config.yaml
image_size: 32
horizontal_flip: true
bottleneck: "denoising"
encoder_isotropic: false
encoder_drop_path: 0.1
encoder_depths: [6, 6]
decoder_norm: "batchnorm"
residual_init: "none"
optimizer: "muon"
orthogonalizer: "newton_schulz_5"
max_grad_norm: 3.0
epochs: 56.6
Rows from block 11 of the encoder, named by matrix and row number. Rows with one number belong to one neuron. Each number is 50 + 15 x the weight over its row's rms, rounded and kept within 0 to 99. All counts start at 0. After the name is the row's rms in percent of the matrix's.
# gate: MLP gate (encoder.blocks.11.mlp.gate.weight, 576x192), inputs 0-191
# fc1: MLP up (encoder.blocks.11.mlp.fc1.weight, 576x192), inputs 0-191
# fc2: MLP down (encoder.blocks.11.mlp.fc2.weight, 192x576, transposed), outputs 0-191
gate.130 075:60 47 75 52 34 49 44 27 65 58 34 42 49 48 48 49 67 46 41 66 54 52 38 52 54 31 54 54 54 89 55 29 52 33 31 36 64 41 77 38 69 51 46 56 61 56 40 15 49 49 53 50 62 44 78 41 75 43 48 54 56 42 64 34 74 40 61 93 32 23 56 77 40 43 36 48 63 39 68 45 21 61 81 79 70 63 25 55 44 39 57 60 57 54 49 64 01 51 66 64 16 60 47 40 61 47 39 51 58 31 45 42 58 58 44 41 83 38 44 50 64 66 49 57 25 48 48 72 24 58 50 69 59 45 56 54 33 52 40 62 55 50 42 30 40 44 39 43 35 48 32 36 45 53 57 31 67 56 96 62 28 53 68 51 58 69 43 71 63 50 79 39 64 47 54 71 56 30 60 45 62 56 53 31 54 53 66 21 15 57 39 47
fc1.130 111:27 45 66 59 30 57 43 58 56 40 65 44 47 57 75 49 59 43 34 52 55 60 55 57 47 79 38 48 60 40 42 45 71 40 20 47 74 51 66 45 23 49 33 14 50 76 08 18 60 21 43 56 98 69 36 39 35 45 55 51 53 60 87 54 54 69 40 53 46 49 83 60 31 69 31 49 36 70 87 77 59 62 47 61 56 45 49 44 62 67 72 49 17 55 56 46 55 57 27 52 36 31 42 51 63 45 43 40 37 26 46 44 56 84 39 67 41 44 29 61 49 35 57 52 54 65 51 35 72 51 15 69 48 61 49 46 76 44 56 58 37 45 51 57 39 31 61 51 47 49 26 73 46 56 54 56 55 77 70 48 75 32 74 59 80 34 48 64 41 70 53 73 47 71 66 38 58 53 46 52 45 48 55 49 48 58 52 52 47 53 44 43
fc2.130 118:67 52 64 57 46 44 41 50 57 64 26 03 23 48 55 45 57 45 61 30 51 49 39 51 44 41 45 63 27 59 50 59 21 53 66 65 49 50 40 64 54 52 41 47 68 78 82 61 30 17 59 62 62 73 48 61 37 45 81 59 49 51 36 31 60 41 50 62 62 49 53 49 53 57 55 49 42 71 24 70 76 63 36 75 57 71 60 50 68 13 30 25 51 70 39 49 52 53 39 41 45 20 22 60 64 48 54 55 63 55 20 49 77 29 47 42 53 54 49 63 55 44 54 52 72 20 40 46 75 30 51 42 74 62 31 29 60 66 51 43 38 50 44 63 47 59 54 64 42 40 29 40 62 43 30 55 28 69 50 55 33 68 99 43 45 24 60 51 42 29 53 50 55 80 25 60 28 34 41 32 50 48 63 63 64 60 65 62 72 49 58 55
gate.131 086:61 63 53 40 40 42 57 78 41 43 43 47 42 58 42 25 60 62 68 31 83 69 37 63 37 54 47 73 44 31 58 73 52 40 45 71 40 51 35 49 48 57 59 48 50 44 59 52 47 36 51 65 54 49 64 46 56 53 73 42 64 66 63 89 40 56 53 47 30 55 60 55 56 49 34 55 62 38 64 44 29 54 64 49 62 70 36 37 57 41 38 37 61 44 64 41 57 79 30 37 50 53 36 60 39 55 67 70 32 50 60 43 42 44 55 65 52 47 58 31 54 02 45 28 51 36 50 39 34 55 70 33 48 42 66 43 51 47 57 59 52 53 41 47 25 60 34 46 65 68 40 49 38 60 57 51 44 64 68 67 79 68 47 99 13 30 58 27 29 22 91 53 37 51 60 48 33 43 27 47 38 34 36 16 53 32 68 75 48 63 90 25
fc1.131 086:47 35 48 33 51 22 55 17 74 60 42 66 40 65 32 51 44 38 35 42 64 28 43 38 56 50 69 40 29 52 53 41 37 49 54 54 52 67 39 50 40 51 21 60 24 70 24 36 41 33 79 68 27 23 62 38 48 40 60 39 57 33 71 41 54 56 62 58 60 39 46 50 39 43 38 60 56 51 62 28 66 41 32 44 67 63 53 48 47 48 26 35 38 42 67 21 63 35 19 51 58 47 52 73 25 47 28 49 78 69 60 39 54 22 48 42 99 63 41 45 44 70 53 44 70 61 89 40 30 73 50 56 54 54 61 44 54 55 71 47 59 53 25 69 80 46 64 27 73 59 29 71 61 27 55 51 26 51 35 47 28 49 45 63 57 49 49 50 49 41 51 67 42 55 41 54 40 32 66 24 28 53 30 43 23 18 60 58 49 35 37 40
fc2.131 103:58 34 46 55 51 59 26 22 65 45 50 27 44 70 28 63 41 44 37 53 58 30 79 71 60 43 81 34 64 72 33 47 56 58 45 52 50 33 42 31 52 69 49 39 57 64 36 43 49 41 41 52 49 61 55 56 67 42 27 39 41 37 81 49 31 62 50 40 61 21 50 46 40 33 64 70 43 23 50 72 65 39 39 57 49 63 59 38 48 39 14 49 48 35 55 73 57 21 25 51 22 63 32 47 52 64 47 49 99 44 59 52 33 52 58 59 71 39 50 00 54 42 53 70 35 58 66 53 49 22 51 53 47 52 70 42 32 67 68 32 44 65 68 40 43 75 49 29 28 50 41 55 39 53 53 42 41 54 63 40 42 39 50 25 32 52 34 55 57 54 57 66 49 66 71 61 85 51 61 44 45 66 46 36 60 49 63 72 54 51 56 41
gate.132 085:33 48 72 57 67 58 39 03 42 51 66 00 44 40 60 39 46 16 22 74 49 47 68 57 47 53 62 46 45 45 56 46 55 43 59 43 46 56 61 61 65 55 41 37 19 59 27 70 48 59 59 48 87 54 57 65 82 37 81 52 54 54 58 55 44 54 43 45 57 55 31 30 53 26 49 63 62 38 43 61 64 52 59 45 54 67 31 31 64 65 73 35 54 62 70 53 38 33 15 48 50 85 56 55 67 49 29 24 48 53 55 46 33 43 23 50 62 52 52 51 37 18 55 50 52 52 57 50 47 27 30 35 35 61 72 57 67 56 34 57 42 38 43 39 26 40 51 55 31 62 68 44 72 66 52 78 62 53 35 33 62 45 47 01 67 44 18 44 34 54 49 55 54 46 70 64 46 41 33 50 59 36 67 57 44 67 50 40 36 61 45 46
fc1.132 082:65 32 43 45 65 72 49 69 33 46 27 83 61 44 52 37 47 62 63 40 48 61 44 67 61 49 69 64 45 37 40 49 44 49 61 47 60 55 57 51 57 56 28 83 56 41 51 27 65 54 40 60 14 44 34 41 28 25 32 51 71 27 39 51 50 40 63 53 44 54 59 32 55 47 44 42 46 49 38 21 42 44 25 46 48 54 63 73 36 52 65 68 46 56 47 56 54 76 73 43 37 20 39 75 28 57 39 80 50 82 57 38 96 47 59 68 45 55 36 52 47 65 48 59 48 55 92 26 65 52 40 44 58 61 27 71 33 45 50 38 58 78 51 28 46 33 63 48 59 36 36 44 50 58 48 13 28 48 43 64 49 47 70 72 61 48 37 39 72 44 45 40 59 41 32 27 94 58 66 64 31 71 65 53 69 44 36 38 66 52 42 31
fc2.132 103:60 47 72 42 63 43 61 62 77 40 20 68 42 53 59 74 51 19 41 23 57 72 52 39 56 72 47 42 79 40 53 60 34 55 52 16 54 49 64 51 70 48 40 71 64 40 56 52 41 76 59 45 73 62 63 30 57 48 16 44 41 37 70 59 41 44 80 37 57 50 36 70 53 70 49 49 54 27 55 53 68 53 44 63 66 65 29 34 81 35 34 39 57 47 35 41 36 77 37 23 54 80 35 48 39 55 47 21 38 32 46 50 47 54 77 47 45 38 61 41 63 75 55 79 39 61 32 66 40 67 73 37 65 47 28 69 43 40 58 35 41 44 58 27 81 85 49 54 49 51 48 59 57 40 56 69 23 55 51 83 41 39 80 61 43 57 28 43 47 52 33 29 49 53 40 54 52 42 45 32 56 21 41 48 40 64 40 58 81 51 39 43
gate.133 092:44 40 49 38 50 62 30 55 53 40 27 45 64 49 43 68 53 38 56 56 51 42 37 42 39 50 50 37 55 44 55 39 69 74 57 42 34 62 43 30 35 53 46 71 40 38 29 46 49 55 50 37 66 67 35 49 29 44 56 71 55 57 57 54 36 50 79 18 48 48 29 64 58 54 55 54 39 35 54 51 27 51 41 21 49 49 79 24 43 34 49 72 17 26 38 56 33 47 48 55 39 53 33 60 47 65 39 90 51 58 35 76 66 17 27 50 60 51 65 46 25 66 49 45 34 52 48 53 58 15 52 89 54 40 42 81 38 16 99 28 45 28 27 29 64 45 54 57 44 58 79 25 81 49 72 60 32 51 25 50 30 44 49 47 48 52 60 52 65 43 57 48 32 34 23 57 32 42 25 66 38 58 57 37 55 54 60 52 64 61 50 30
fc1.133 092:43 30 53 38 32 40 41 54 41 14 62 52 59 68 48 47 74 29 42 39 46 51 41 41 50 15 62 39 51 53 56 25 53 56 48 59 42 12 36 25 43 69 38 68 66 47 49 35 65 27 35 45 43 47 58 58 23 46 37 39 59 53 26 35 43 36 60 58 40 56 72 53 52 45 43 55 62 52 36 42 58 45 30 47 64 66 53 47 46 59 59 47 41 66 27 41 18 73 63 47 39 47 35 53 38 41 36 88 46 53 46 70 60 65 63 57 39 66 32 54 27 48 61 25 43 66 36 46 66 31 64 71 62 13 71 66 62 31 89 32 54 50 63 55 53 74 41 66 68 80 29 65 68 49 51 50 12 49 76 61 29 46 33 75 52 58 58 59 79 19 46 56 38 49 66 37 55 56 48 72 31 42 58 40 55 61 35 67 39 30 54 20
fc2.133 095:57 63 57 74 68 41 61 56 80 79 51 35 34 19 27 49 43 53 59 57 44 52 36 46 44 30 30 49 58 43 70 48 71 55 76 47 36 63 13 68 49 62 36 32 49 82 31 63 51 39 40 45 38 60 36 39 26 49 71 58 50 57 49 34 56 49 45 53 52 38 32 54 44 67 61 35 12 66 57 29 77 52 46 47 72 54 57 80 52 38 41 63 37 52 32 68 38 31 71 63 58 44 27 49 40 47 63 55 40 62 46 53 73 18 35 56 46 38 60 90 54 42 40 32 62 26 62 58 56 28 35 47 70 53 22 35 39 53 49 47 51 45 42 53 44 29 79 67 62 36 15 36 39 58 25 50 59 41 39 32 66 39 47 43 43 45 46 62 32 57 67 48 64 58 20 54 39 54 40 35 69 70 75 85 52 54 77 72 67 44 41 39
gate.134 107:64 39 42 70 24 55 28 55 56 40 57 30 48 44 38 51 28 50 58 45 62 67 34 27 45 44 51 73 56 36 48 25 35 38 41 01 49 45 55 45 30 56 26 44 62 47 30 50 54 44 38 51 66 64 81 42 66 67 35 36 43 50 28 51 73 41 50 54 43 40 35 64 35 57 91 60 63 56 37 44 32 46 36 47 65 67 36 68 29 49 78 37 44 53 36 47 43 48 60 51 38 62 61 67 47 61 47 31 52 36 50 82 36 27 44 38 41 43 64 49 68 42 44 44 31 45 57 73 26 56 65 47 50 52 74 46 55 55 40 53 43 24 44 95 59 52 65 53 43 58 56 55 55 32 41 37 24 66 54 62 36 38 49 31 46 31 64 38 53 72 71 39 50 70 56 34 76 83 51 72 47 73 35 46 00 29 54 48 50 38 84 67
fc1.134 081:54 56 57 59 68 46 71 49 58 60 48 67 58 53 65 52 50 57 59 47 42 28 41 74 64 61 44 39 46 47 51 77 50 69 59 64 57 37 62 31 64 22 14 71 69 39 58 57 34 58 67 39 21 59 48 49 33 50 56 73 40 57 63 55 35 69 46 44 54 46 36 27 55 60 39 55 30 61 40 70 51 50 86 34 38 65 47 55 61 34 39 52 71 63 99 71 55 59 50 24 47 42 46 47 24 38 56 50 62 71 34 38 78 56 41 53 61 59 49 45 36 65 44 49 31 32 62 50 56 54 54 43 22 43 24 84 38 30 57 56 79 44 49 00 56 44 29 42 26 38 62 35 38 70 59 50 62 54 61 52 49 58 53 62 32 65 48 49 55 28 60 45 48 54 42 55 31 36 51 33 44 56 61 67 88 49 40 41 46 66 34 54
fc2.134 146:73 68 50 67 43 52 70 56 64 57 38 52 60 53 22 55 20 55 61 40 40 46 11 59 52 77 48 28 64 53 47 17 56 48 55 70 41 36 48 48 27 45 38 67 52 35 68 55 59 36 45 43 82 61 52 51 55 51 61 69 49 56 38 48 69 46 46 48 45 54 27 38 21 43 49 29 63 54 29 52 21 32 47 54 67 77 51 66 36 60 24 56 65 55 58 47 49 48 62 70 42 19 69 52 57 39 49 43 17 72 54 33 35 68 62 41 72 57 62 62 55 27 41 49 47 48 36 46 35 60 50 46 70 57 19 28 76 46 56 51 43 29 48 55 66 54 56 57 55 77 54 35 46 60 48 38 82 71 39 39 40 58 78 53 49 40 51 39 64 33 55 22 51 90 41 52 45 80 52 28 24 82 54 41 19 84 36 53 61 43 67 43
gate.136 092:51 32 47 46 37 66 49 78 45 38 77 60 60 73 47 42 39 52 50 51 55 50 47 34 56 50 43 48 41 43 55 66 65 56 70 63 39 71 31 54 28 46 62 67 90 36 49 69 35 30 68 44 43 44 49 46 58 58 74 53 59 54 55 54 35 27 68 58 52 41 70 73 40 61 48 41 50 30 52 99 55 64 58 48 42 62 59 44 37 41 56 36 64 46 86 32 63 74 56 53 49 22 48 53 50 62 70 49 05 50 59 22 39 44 48 42 33 20 65 20 39 64 56 54 62 52 48 37 46 56 54 45 76 39 56 58 83 67 57 39 64 54 49 48 47 55 39 54 62 57 50 43 47 66 27 52 18 67 61 38 78 54 42 99 42 37 53 42 52 51 47 55 42 76 22 42 51 39 50 72 36 16 58 60 29 57 57 50 47 47 62 41
fc1.136 108:49 42 67 49 43 53 45 25 68 62 57 76 43 52 50 42 33 53 51 38 42 22 13 50 57 59 50 38 56 53 56 60 34 52 49 54 49 68 53 48 27 53 33 54 05 54 43 54 46 26 56 49 36 55 41 38 60 60 27 19 41 37 64 51 29 39 51 56 38 47 62 48 49 51 68 52 46 64 57 18 99 43 48 46 46 37 55 48 62 54 47 51 54 41 25 42 61 19 10 51 56 16 43 58 24 47 40 44 80 38 64 54 57 37 55 38 86 65 41 51 55 56 43 52 80 61 61 58 51 47 45 54 34 61 15 49 67 56 63 69 39 46 39 54 54 45 56 58 21 37 56 94 47 70 52 43 42 58 42 43 40 59 43 00 48 58 62 43 47 33 39 46 55 65 56 60 59 07 62 43 40 44 46 51 75 37 48 39 52 41 52 49
fc2.136 081:56 52 46 47 42 47 65 35 46 44 73 31 58 56 48 48 67 40 55 61 38 30 87 49 61 49 49 37 60 42 37 43 38 46 53 54 42 46 40 36 32 49 36 51 16 49 38 52 42 61 48 54 65 47 49 55 47 61 34 49 51 50 40 53 61 54 50 56 70 41 54 43 43 57 46 52 63 08 49 97 00 59 44 38 36 50 44 46 46 48 61 63 52 39 53 70 46 18 66 47 43 76 43 46 23 63 64 39 99 42 57 32 35 31 49 44 71 48 48 32 58 40 55 55 30 49 66 44 49 83 42 37 15 33 53 45 66 66 57 41 67 56 33 36 56 30 45 50 21 56 54 99 38 57 56 63 58 54 39 38 32 45 53 21 42 52 44 49 56 59 50 46 58 37 62 47 46 62 55 47 43 28 46 58 39 57 50 59 44 50 64 37
gate.137 068:49 44 58 61 43 35 54 74 53 51 59 00 67 46 35 35 68 38 48 40 32 58 37 49 42 70 46 52 52 46 55 43 38 54 83 53 54 52 55 51 59 61 34 45 63 62 65 41 42 46 41 61 73 55 26 36 32 49 33 39 53 72 50 60 30 70 22 61 47 48 37 48 33 72 61 65 53 38 70 64 51 71 11 57 44 38 60 43 62 34 48 27 35 44 24 48 53 79 61 60 36 53 57 71 65 49 41 40 44 29 54 68 36 44 44 44 39 64 72 45 41 33 54 30 52 49 28 66 71 64 70 25 40 42 26 30 42 68 53 56 71 62 38 63 48 77 55 71 35 63 49 88 59 92 22 36 52 65 67 51 66 57 29 43 55 47 69 72 49 53 45 68 79 65 55 60 39 48 45 57 34 50 58 38 42 51 57 57 46 32 77 44
fc1.137 070:74 68 52 24 38 42 57 60 66 52 43 33 37 64 58 52 81 24 43 52 47 64 45 30 53 64 72 30 48 55 38 32 55 73 56 50 56 57 27 50 67 48 59 52 81 37 50 25 37 52 25 52 79 69 56 43 32 41 47 38 60 66 60 47 59 47 48 64 43 23 45 59 51 68 58 60 40 69 60 68 41 52 60 37 59 39 80 47 74 67 63 36 66 47 16 32 90 42 49 40 67 68 44 54 58 49 46 67 49 56 59 75 22 58 44 43 25 55 43 33 72 51 34 65 53 62 47 44 51 50 40 40 57 50 57 50 59 46 66 15 53 52 58 36 57 70 47 42 43 69 34 74 36 36 45 32 33 35 98 41 53 42 27 64 49 65 64 77 53 54 02 54 62 59 55 33 44 49 72 50 53 39 36 38 08 41 43 42 68 57 68 35
fc2.137 075:55 36 62 51 54 60 53 77 26 59 48 31 47 34 36 14 35 55 64 45 53 63 90 38 54 30 40 43 36 86 50 57 40 62 57 77 60 40 53 61 59 47 30 57 95 50 63 57 41 59 54 45 51 36 50 62 37 46 49 22 71 48 44 36 51 26 59 46 53 42 34 55 62 47 53 52 83 57 44 17 33 39 51 65 58 62 43 63 45 63 67 55 48 60 22 31 57 63 44 42 58 43 51 31 75 40 51 62 22 48 41 47 78 46 50 56 27 49 26 86 53 28 68 44 57 61 17 21 27 46 45 84 45 66 52 39 52 66 38 72 53 20 53 50 35 53 54 65 48 49 59 86 40 78 63 57 36 47 77 66 55 52 44 66 50 55 49 31 41 48 75 76 49 14 50 56 66 41 44 65 45 66 53 57 61 49 52 50 39 45 71 68
gate.138 144:62 55 41 49 48 25 40 59 47 41 48 41 35 60 45 53 46 52 58 53 52 56 63 27 38 62 47 36 44 46 55 42 55 35 43 45 77 53 54 59 58 52 42 53 30 61 42 58 61 58 64 37 43 49 39 35 52 38 42 37 53 45 80 46 35 51 62 56 53 37 55 58 37 68 56 62 53 59 57 13 00 39 50 48 81 37 63 67 69 26 17 28 62 30 73 19 67 75 39 60 38 67 15 59 43 55 66 54 99 42 68 80 78 35 46 34 74 74 43 53 38 50 38 33 26 61 55 36 36 49 33 76 27 74 85 48 32 43 39 33 43 39 33 55 34 68 51 48 67 54 48 55 63 46 69 46 54 69 40 41 22 53 45 82 35 63 38 58 63 53 61 71 32 41 61 68 46 34 51 32 46 54 35 40 37 50 57 47 51 40 55 47
fc1.138 106:54 50 50 51 40 41 75 73 34 33 70 86 52 49 42 35 51 47 37 55 19 59 29 37 40 38 29 42 64 53 54 29 64 62 50 63 55 52 72 59 85 50 67 72 65 44 30 47 63 40 66 43 72 50 28 58 49 60 40 43 38 54 48 49 37 11 61 52 54 65 58 61 44 53 51 64 60 62 44 62 85 52 52 30 80 58 59 63 52 23 69 47 50 32 91 38 51 58 33 70 62 00 39 51 45 52 52 53 47 55 51 39 31 28 61 43 68 29 51 33 49 50 45 32 50 56 43 39 43 56 48 54 73 40 28 51 55 63 42 60 76 47 43 87 42 69 42 42 69 72 30 43 53 51 48 75 29 68 56 59 49 62 47 81 31 47 71 23 49 62 63 59 27 93 55 60 51 30 56 58 29 52 43 39 41 49 51 57 46 44 49 47
fc2.138 189:58 50 53 66 47 64 51 60 48 47 64 67 38 39 72 29 48 32 25 34 55 75 74 42 61 64 04 52 42 65 48 82 55 55 44 46 34 41 33 79 45 25 27 65 46 40 67 69 49 71 43 64 59 60 41 74 42 46 41 47 40 57 47 36 82 11 43 35 46 55 47 60 41 59 59 48 52 76 47 56 76 45 63 78 22 78 46 34 59 44 45 42 52 62 58 52 47 65 89 42 44 58 63 62 59 36 55 53 45 51 57 44 41 33 62 51 46 70 41 40 59 38 50 26 53 30 45 45 66 27 56 50 45 09 44 60 47 48 16 62 46 50 51 45 43 23 49 83 73 36 72 35 33 50 62 42 14 41 38 64 60 44 59 75 79 27 57 43 52 55 31 33 34 36 37 34 43 54 58 37 40 37 51 45 50 40 50 32 77 54 75 55
gate.139 087:40 62 63 41 52 31 61 73 70 39 82 45 55 34 31 52 48 73 26 50 38 35 40 62 43 45 43 55 67 42 50 46 36 50 55 55 44 61 75 54 68 56 64 40 70 56 62 51 46 50 44 68 55 48 58 69 80 51 38 59 47 36 34 35 74 50 54 50 49 78 51 37 58 44 50 44 35 61 37 55 19 40 50 62 40 68 32 66 48 49 57 45 39 69 54 46 28 43 48 41 46 61 65 43 37 77 20 60 65 76 50 32 19 64 64 53 53 65 47 61 48 37 48 85 57 47 48 62 48 45 53 35 57 54 33 49 73 39 63 36 54 62 43 00 58 51 30 75 58 55 46 32 36 17 56 36 48 24 78 53 45 60 57 12 22 50 79 67 58 49 66 55 39 37 61 27 52 63 42 60 62 67 40 34 69 65 57 42 44 60 90 58
fc1.139 078:74 42 40 54 68 47 37 37 32 38 24 45 50 65 35 40 48 60 61 47 60 47 34 45 56 52 61 45 31 45 43 67 68 38 47 56 39 69 42 44 33 41 30 90 41 51 49 62 50 39 41 59 34 51 50 57 28 34 52 53 52 67 86 39 27 65 65 62 48 49 61 48 58 49 43 48 45 50 50 19 56 36 52 42 29 43 41 39 40 35 16 66 52 43 84 41 71 55 61 53 41 36 39 61 43 57 60 55 63 16 46 52 91 24 51 66 67 43 62 36 44 88 54 20 35 45 51 67 69 45 38 46 52 31 66 51 22 45 31 73 59 60 44 74 25 39 32 53 33 29 43 38 50 56 41 49 72 60 34 46 27 61 45 75 47 35 18 76 66 18 38 70 56 52 43 76 40 29 54 40 28 46 44 68 46 60 67 32 45 38 13 52
fc2.139 090:52 61 49 51 52 20 29 64 62 63 05 70 45 39 40 29 44 56 62 46 45 71 29 31 53 42 55 58 33 66 66 66 54 33 59 54 50 36 52 49 57 47 52 67 35 64 40 37 54 43 67 46 61 39 51 45 56 65 40 54 55 49 40 45 43 37 45 50 33 56 53 63 42 59 51 66 35 93 44 44 57 63 39 55 28 49 44 70 51 63 87 80 46 60 74 26 57 57 36 68 65 12 32 48 56 58 50 71 19 53 40 40 53 32 23 49 30 23 54 63 68 51 37 59 65 51 68 38 57 65 60 46 56 68 70 63 55 35 54 80 55 38 62 27 53 32 67 43 57 57 46 61 63 54 36 41 40 30 38 59 69 56 25 87 43 52 67 76 66 62 51 77 43 51 00 44 64 49 42 66 48 45 47 60 67 27 53 55 55 53 88 47
gate.140 104:75 71 40 53 40 42 53 60 57 47 39 45 49 53 40 35 21 00 40 60 51 35 38 63 46 47 44 64 45 42 60 44 67 58 47 61 57 41 44 60 32 70 58 36 44 47 36 52 72 53 47 91 29 48 75 52 64 19 43 89 39 27 53 38 34 25 61 85 39 42 23 44 19 60 41 40 47 53 53 25 48 49 46 41 29 53 66 49 49 55 60 52 52 42 56 53 39 68 60 48 45 56 56 40 58 40 63 44 44 00 66 58 43 49 53 30 65 45 54 47 25 32 82 27 38 45 63 49 42 33 33 75 62 50 44 60 55 55 46 29 29 53 76 31 79 49 44 15 50 35 59 49 59 36 51 69 54 27 61 49 46 46 55 54 40 68 40 35 37 58 47 31 54 44 60 28 68 60 68 34 51 70 63 50 42 29 45 53 67 26 51 37
fc1.140 102:50 67 53 66 63 43 56 41 28 50 59 28 54 51 72 47 20 34 69 88 37 35 52 49 52 39 39 46 29 43 57 44 39 55 38 80 59 42 43 61 40 59 61 48 49 38 56 60 53 34 53 58 50 51 50 46 19 47 64 64 25 36 55 29 53 47 56 46 61 41 43 44 56 50 21 49 44 42 36 47 46 60 59 31 35 51 66 42 67 64 70 68 52 44 65 47 53 36 18 45 59 59 41 51 56 52 63 78 48 23 84 55 61 52 59 38 35 55 41 57 52 48 52 58 25 35 99 63 71 54 54 80 56 64 52 34 74 15 61 38 60 50 68 23 66 48 48 22 83 24 60 47 48 38 52 53 82 40 51 48 55 54 49 43 42 42 80 39 45 45 42 26 54 55 68 61 56 48 66 55 52 47 62 48 75 00 53 32 59 73 65 29
fc2.140 061:63 18 46 45 77 80 41 34 53 15 56 53 43 48 33 44 60 47 31 39 43 50 36 62 70 59 41 60 66 69 37 65 37 41 53 45 53 31 40 87 56 38 25 46 43 55 30 47 47 67 50 52 20 45 55 76 74 77 44 50 55 34 53 54 50 67 39 44 58 47 44 58 42 60 33 32 65 37 32 95 46 58 48 76 56 08 44 53 90 53 41 49 56 29 51 57 63 65 34 38 37 46 56 60 67 26 57 33 43 54 44 52 64 48 61 88 54 40 46 62 74 59 64 92 41 41 64 29 57 73 11 33 52 57 70 54 74 34 51 66 32 20 72 26 51 54 21 42 28 60 59 33 67 58 33 65 44 38 40 60 50 63 41 39 54 33 61 40 55 58 46 56 35 54 40 52 42 36 58 53 47 55 57 48 47 53 54 61 61 63 61 56
gate.141 078:74 50 35 44 70 41 52 35 53 62 62 55 63 41 70 52 66 52 71 66 53 42 52 54 57 36 59 41 40 55 40 06 54 68 53 74 35 56 35 54 55 39 67 38 79 38 25 69 42 39 82 66 54 55 55 69 35 16 46 54 18 48 48 79 47 68 81 63 61 55 36 45 34 34 59 59 63 38 30 29 58 60 52 53 67 49 51 44 41 28 58 45 16 71 33 66 52 32 49 58 69 39 69 63 56 11 31 66 46 46 39 42 63 30 37 55 70 39 44 47 55 27 79 68 42 32 41 47 43 59 55 81 47 33 44 64 69 53 37 54 49 40 70 76 67 41 51 44 45 34 40 70 59 56 60 76 65 45 57 22 16 44 47 27 24 30 41 51 35 60 55 50 49 31 68 37 58 59 44 60 68 53 68 45 30 62 54 38 45 84 38 46
fc1.141 075:42 35 34 65 40 56 53 81 08 27 59 55 58 58 24 55 22 64 58 43 42 41 70 58 52 49 33 59 42 45 57 54 68 58 54 50 41 54 58 58 26 41 42 58 39 42 67 46 53 34 31 34 37 74 51 53 51 31 62 69 74 40 33 36 45 21 29 49 48 50 45 63 78 24 36 46 76 62 66 39 37 33 69 34 27 49 51 43 40 68 35 62 80 46 63 70 06 37 65 55 45 36 62 34 38 58 59 47 46 39 66 48 61 60 60 38 39 51 47 50 47 53 33 60 22 40 82 32 54 35 49 44 70 62 40 38 18 25 57 58 57 87 58 24 31 54 48 44 71 77 60 81 28 63 44 53 45 78 48 41 47 52 58 49 61 70 55 52 69 40 60 50 25 66 45 77 37 60 62 50 44 68 53 67 50 79 67 67 59 38 60 71
fc2.141 067:47 25 54 58 63 66 47 61 61 33 29 35 53 30 40 18 35 41 58 61 30 21 24 46 59 57 29 32 49 55 34 50 50 35 53 62 73 49 66 70 71 54 20 61 28 71 76 62 77 30 47 67 85 49 57 44 38 52 62 49 49 44 89 30 71 29 15 63 41 52 60 44 36 75 49 15 51 44 48 78 83 47 65 26 46 56 58 55 57 45 49 38 42 46 58 58 47 45 46 44 67 36 58 67 44 63 72 66 76 30 37 53 69 78 33 35 68 52 56 51 60 31 80 50 49 54 43 54 61 22 40 52 59 57 55 66 59 63 45 48 61 33 48 69 39 45 81 58 72 38 31 63 70 53 68 44 67 26 47 64 63 60 62 48 46 71 77 39 54 35 35 55 47 56 38 62 32 45 62 58 84 45 58 47 45 54 32 51 47 42 58 55
gate.142 127:57 40 60 62 36 60 44 34 39 23 42 40 47 51 67 75 54 70 41 27 74 44 46 71 57 83 62 47 34 70 53 37 26 41 82 58 44 67 68 52 49 36 72 38 40 72 32 56 17 61 36 69 43 66 12 54 03 52 39 39 48 49 58 75 35 66 64 60 50 52 66 56 58 58 61 56 48 48 39 31 48 48 60 32 36 41 33 19 46 33 39 41 52 47 62 51 63 70 76 59 68 48 52 52 53 33 35 76 44 58 51 47 37 71 59 66 40 39 51 53 73 30 36 39 44 40 28 57 63 43 65 68 44 50 57 53 83 55 60 57 42 33 57 78 16 33 51 51 21 57 61 55 42 54 52 35 26 56 61 52 58 62 55 51 40 08 64 45 24 62 44 44 31 31 45 64 59 55 32 13 55 42 52 51 48 73 45 65 63 71 68 47
fc1.142 127:52 68 58 36 68 44 61 65 54 29 56 58 45 50 24 46 51 67 36 36 59 57 42 56 78 49 49 53 32 48 42 55 65 57 72 22 44 35 17 43 54 65 47 39 50 27 72 38 39 61 50 31 56 51 40 54 46 70 51 43 56 50 26 39 44 38 62 37 69 73 51 41 60 48 40 49 57 52 35 52 41 50 50 49 40 53 66 68 49 64 67 27 48 20 56 49 22 21 33 52 49 49 46 39 37 69 60 68 50 66 72 49 73 12 62 26 47 60 43 45 28 48 43 47 75 51 00 48 46 15 48 18 42 53 50 27 37 87 44 70 60 74 38 48 43 53 44 53 86 71 37 30 47 46 35 77 55 18 22 45 38 66 41 52 53 65 39 35 57 53 68 43 76 62 54 36 42 47 55 52 55 33 65 32 41 61 55 83 29 51 25 67
fc2.142 082:54 90 52 69 42 42 50 60 41 52 81 34 49 43 54 40 75 42 69 33 46 43 68 62 77 44 35 43 36 57 36 51 38 61 41 42 64 63 59 34 62 62 69 39 35 94 58 65 64 51 59 54 44 48 62 56 34 42 64 47 44 49 26 52 56 59 35 66 37 42 32 58 25 71 46 32 41 34 24 53 95 42 51 39 45 32 64 34 48 62 51 51 50 50 43 41 75 45 70 56 64 36 42 60 51 27 60 85 55 66 67 59 32 46 51 56 60 53 69 44 54 47 73 10 68 63 77 59 67 37 39 60 61 42 32 50 84 48 59 39 51 31 57 88 47 59 45 41 51 82 58 48 63 45 51 36 55 40 60 58 52 62 51 49 61 39 69 62 48 31 24 50 45 47 65 21 45 48 82 72 65 29 56 49 62 31 71 15 38 71 60 66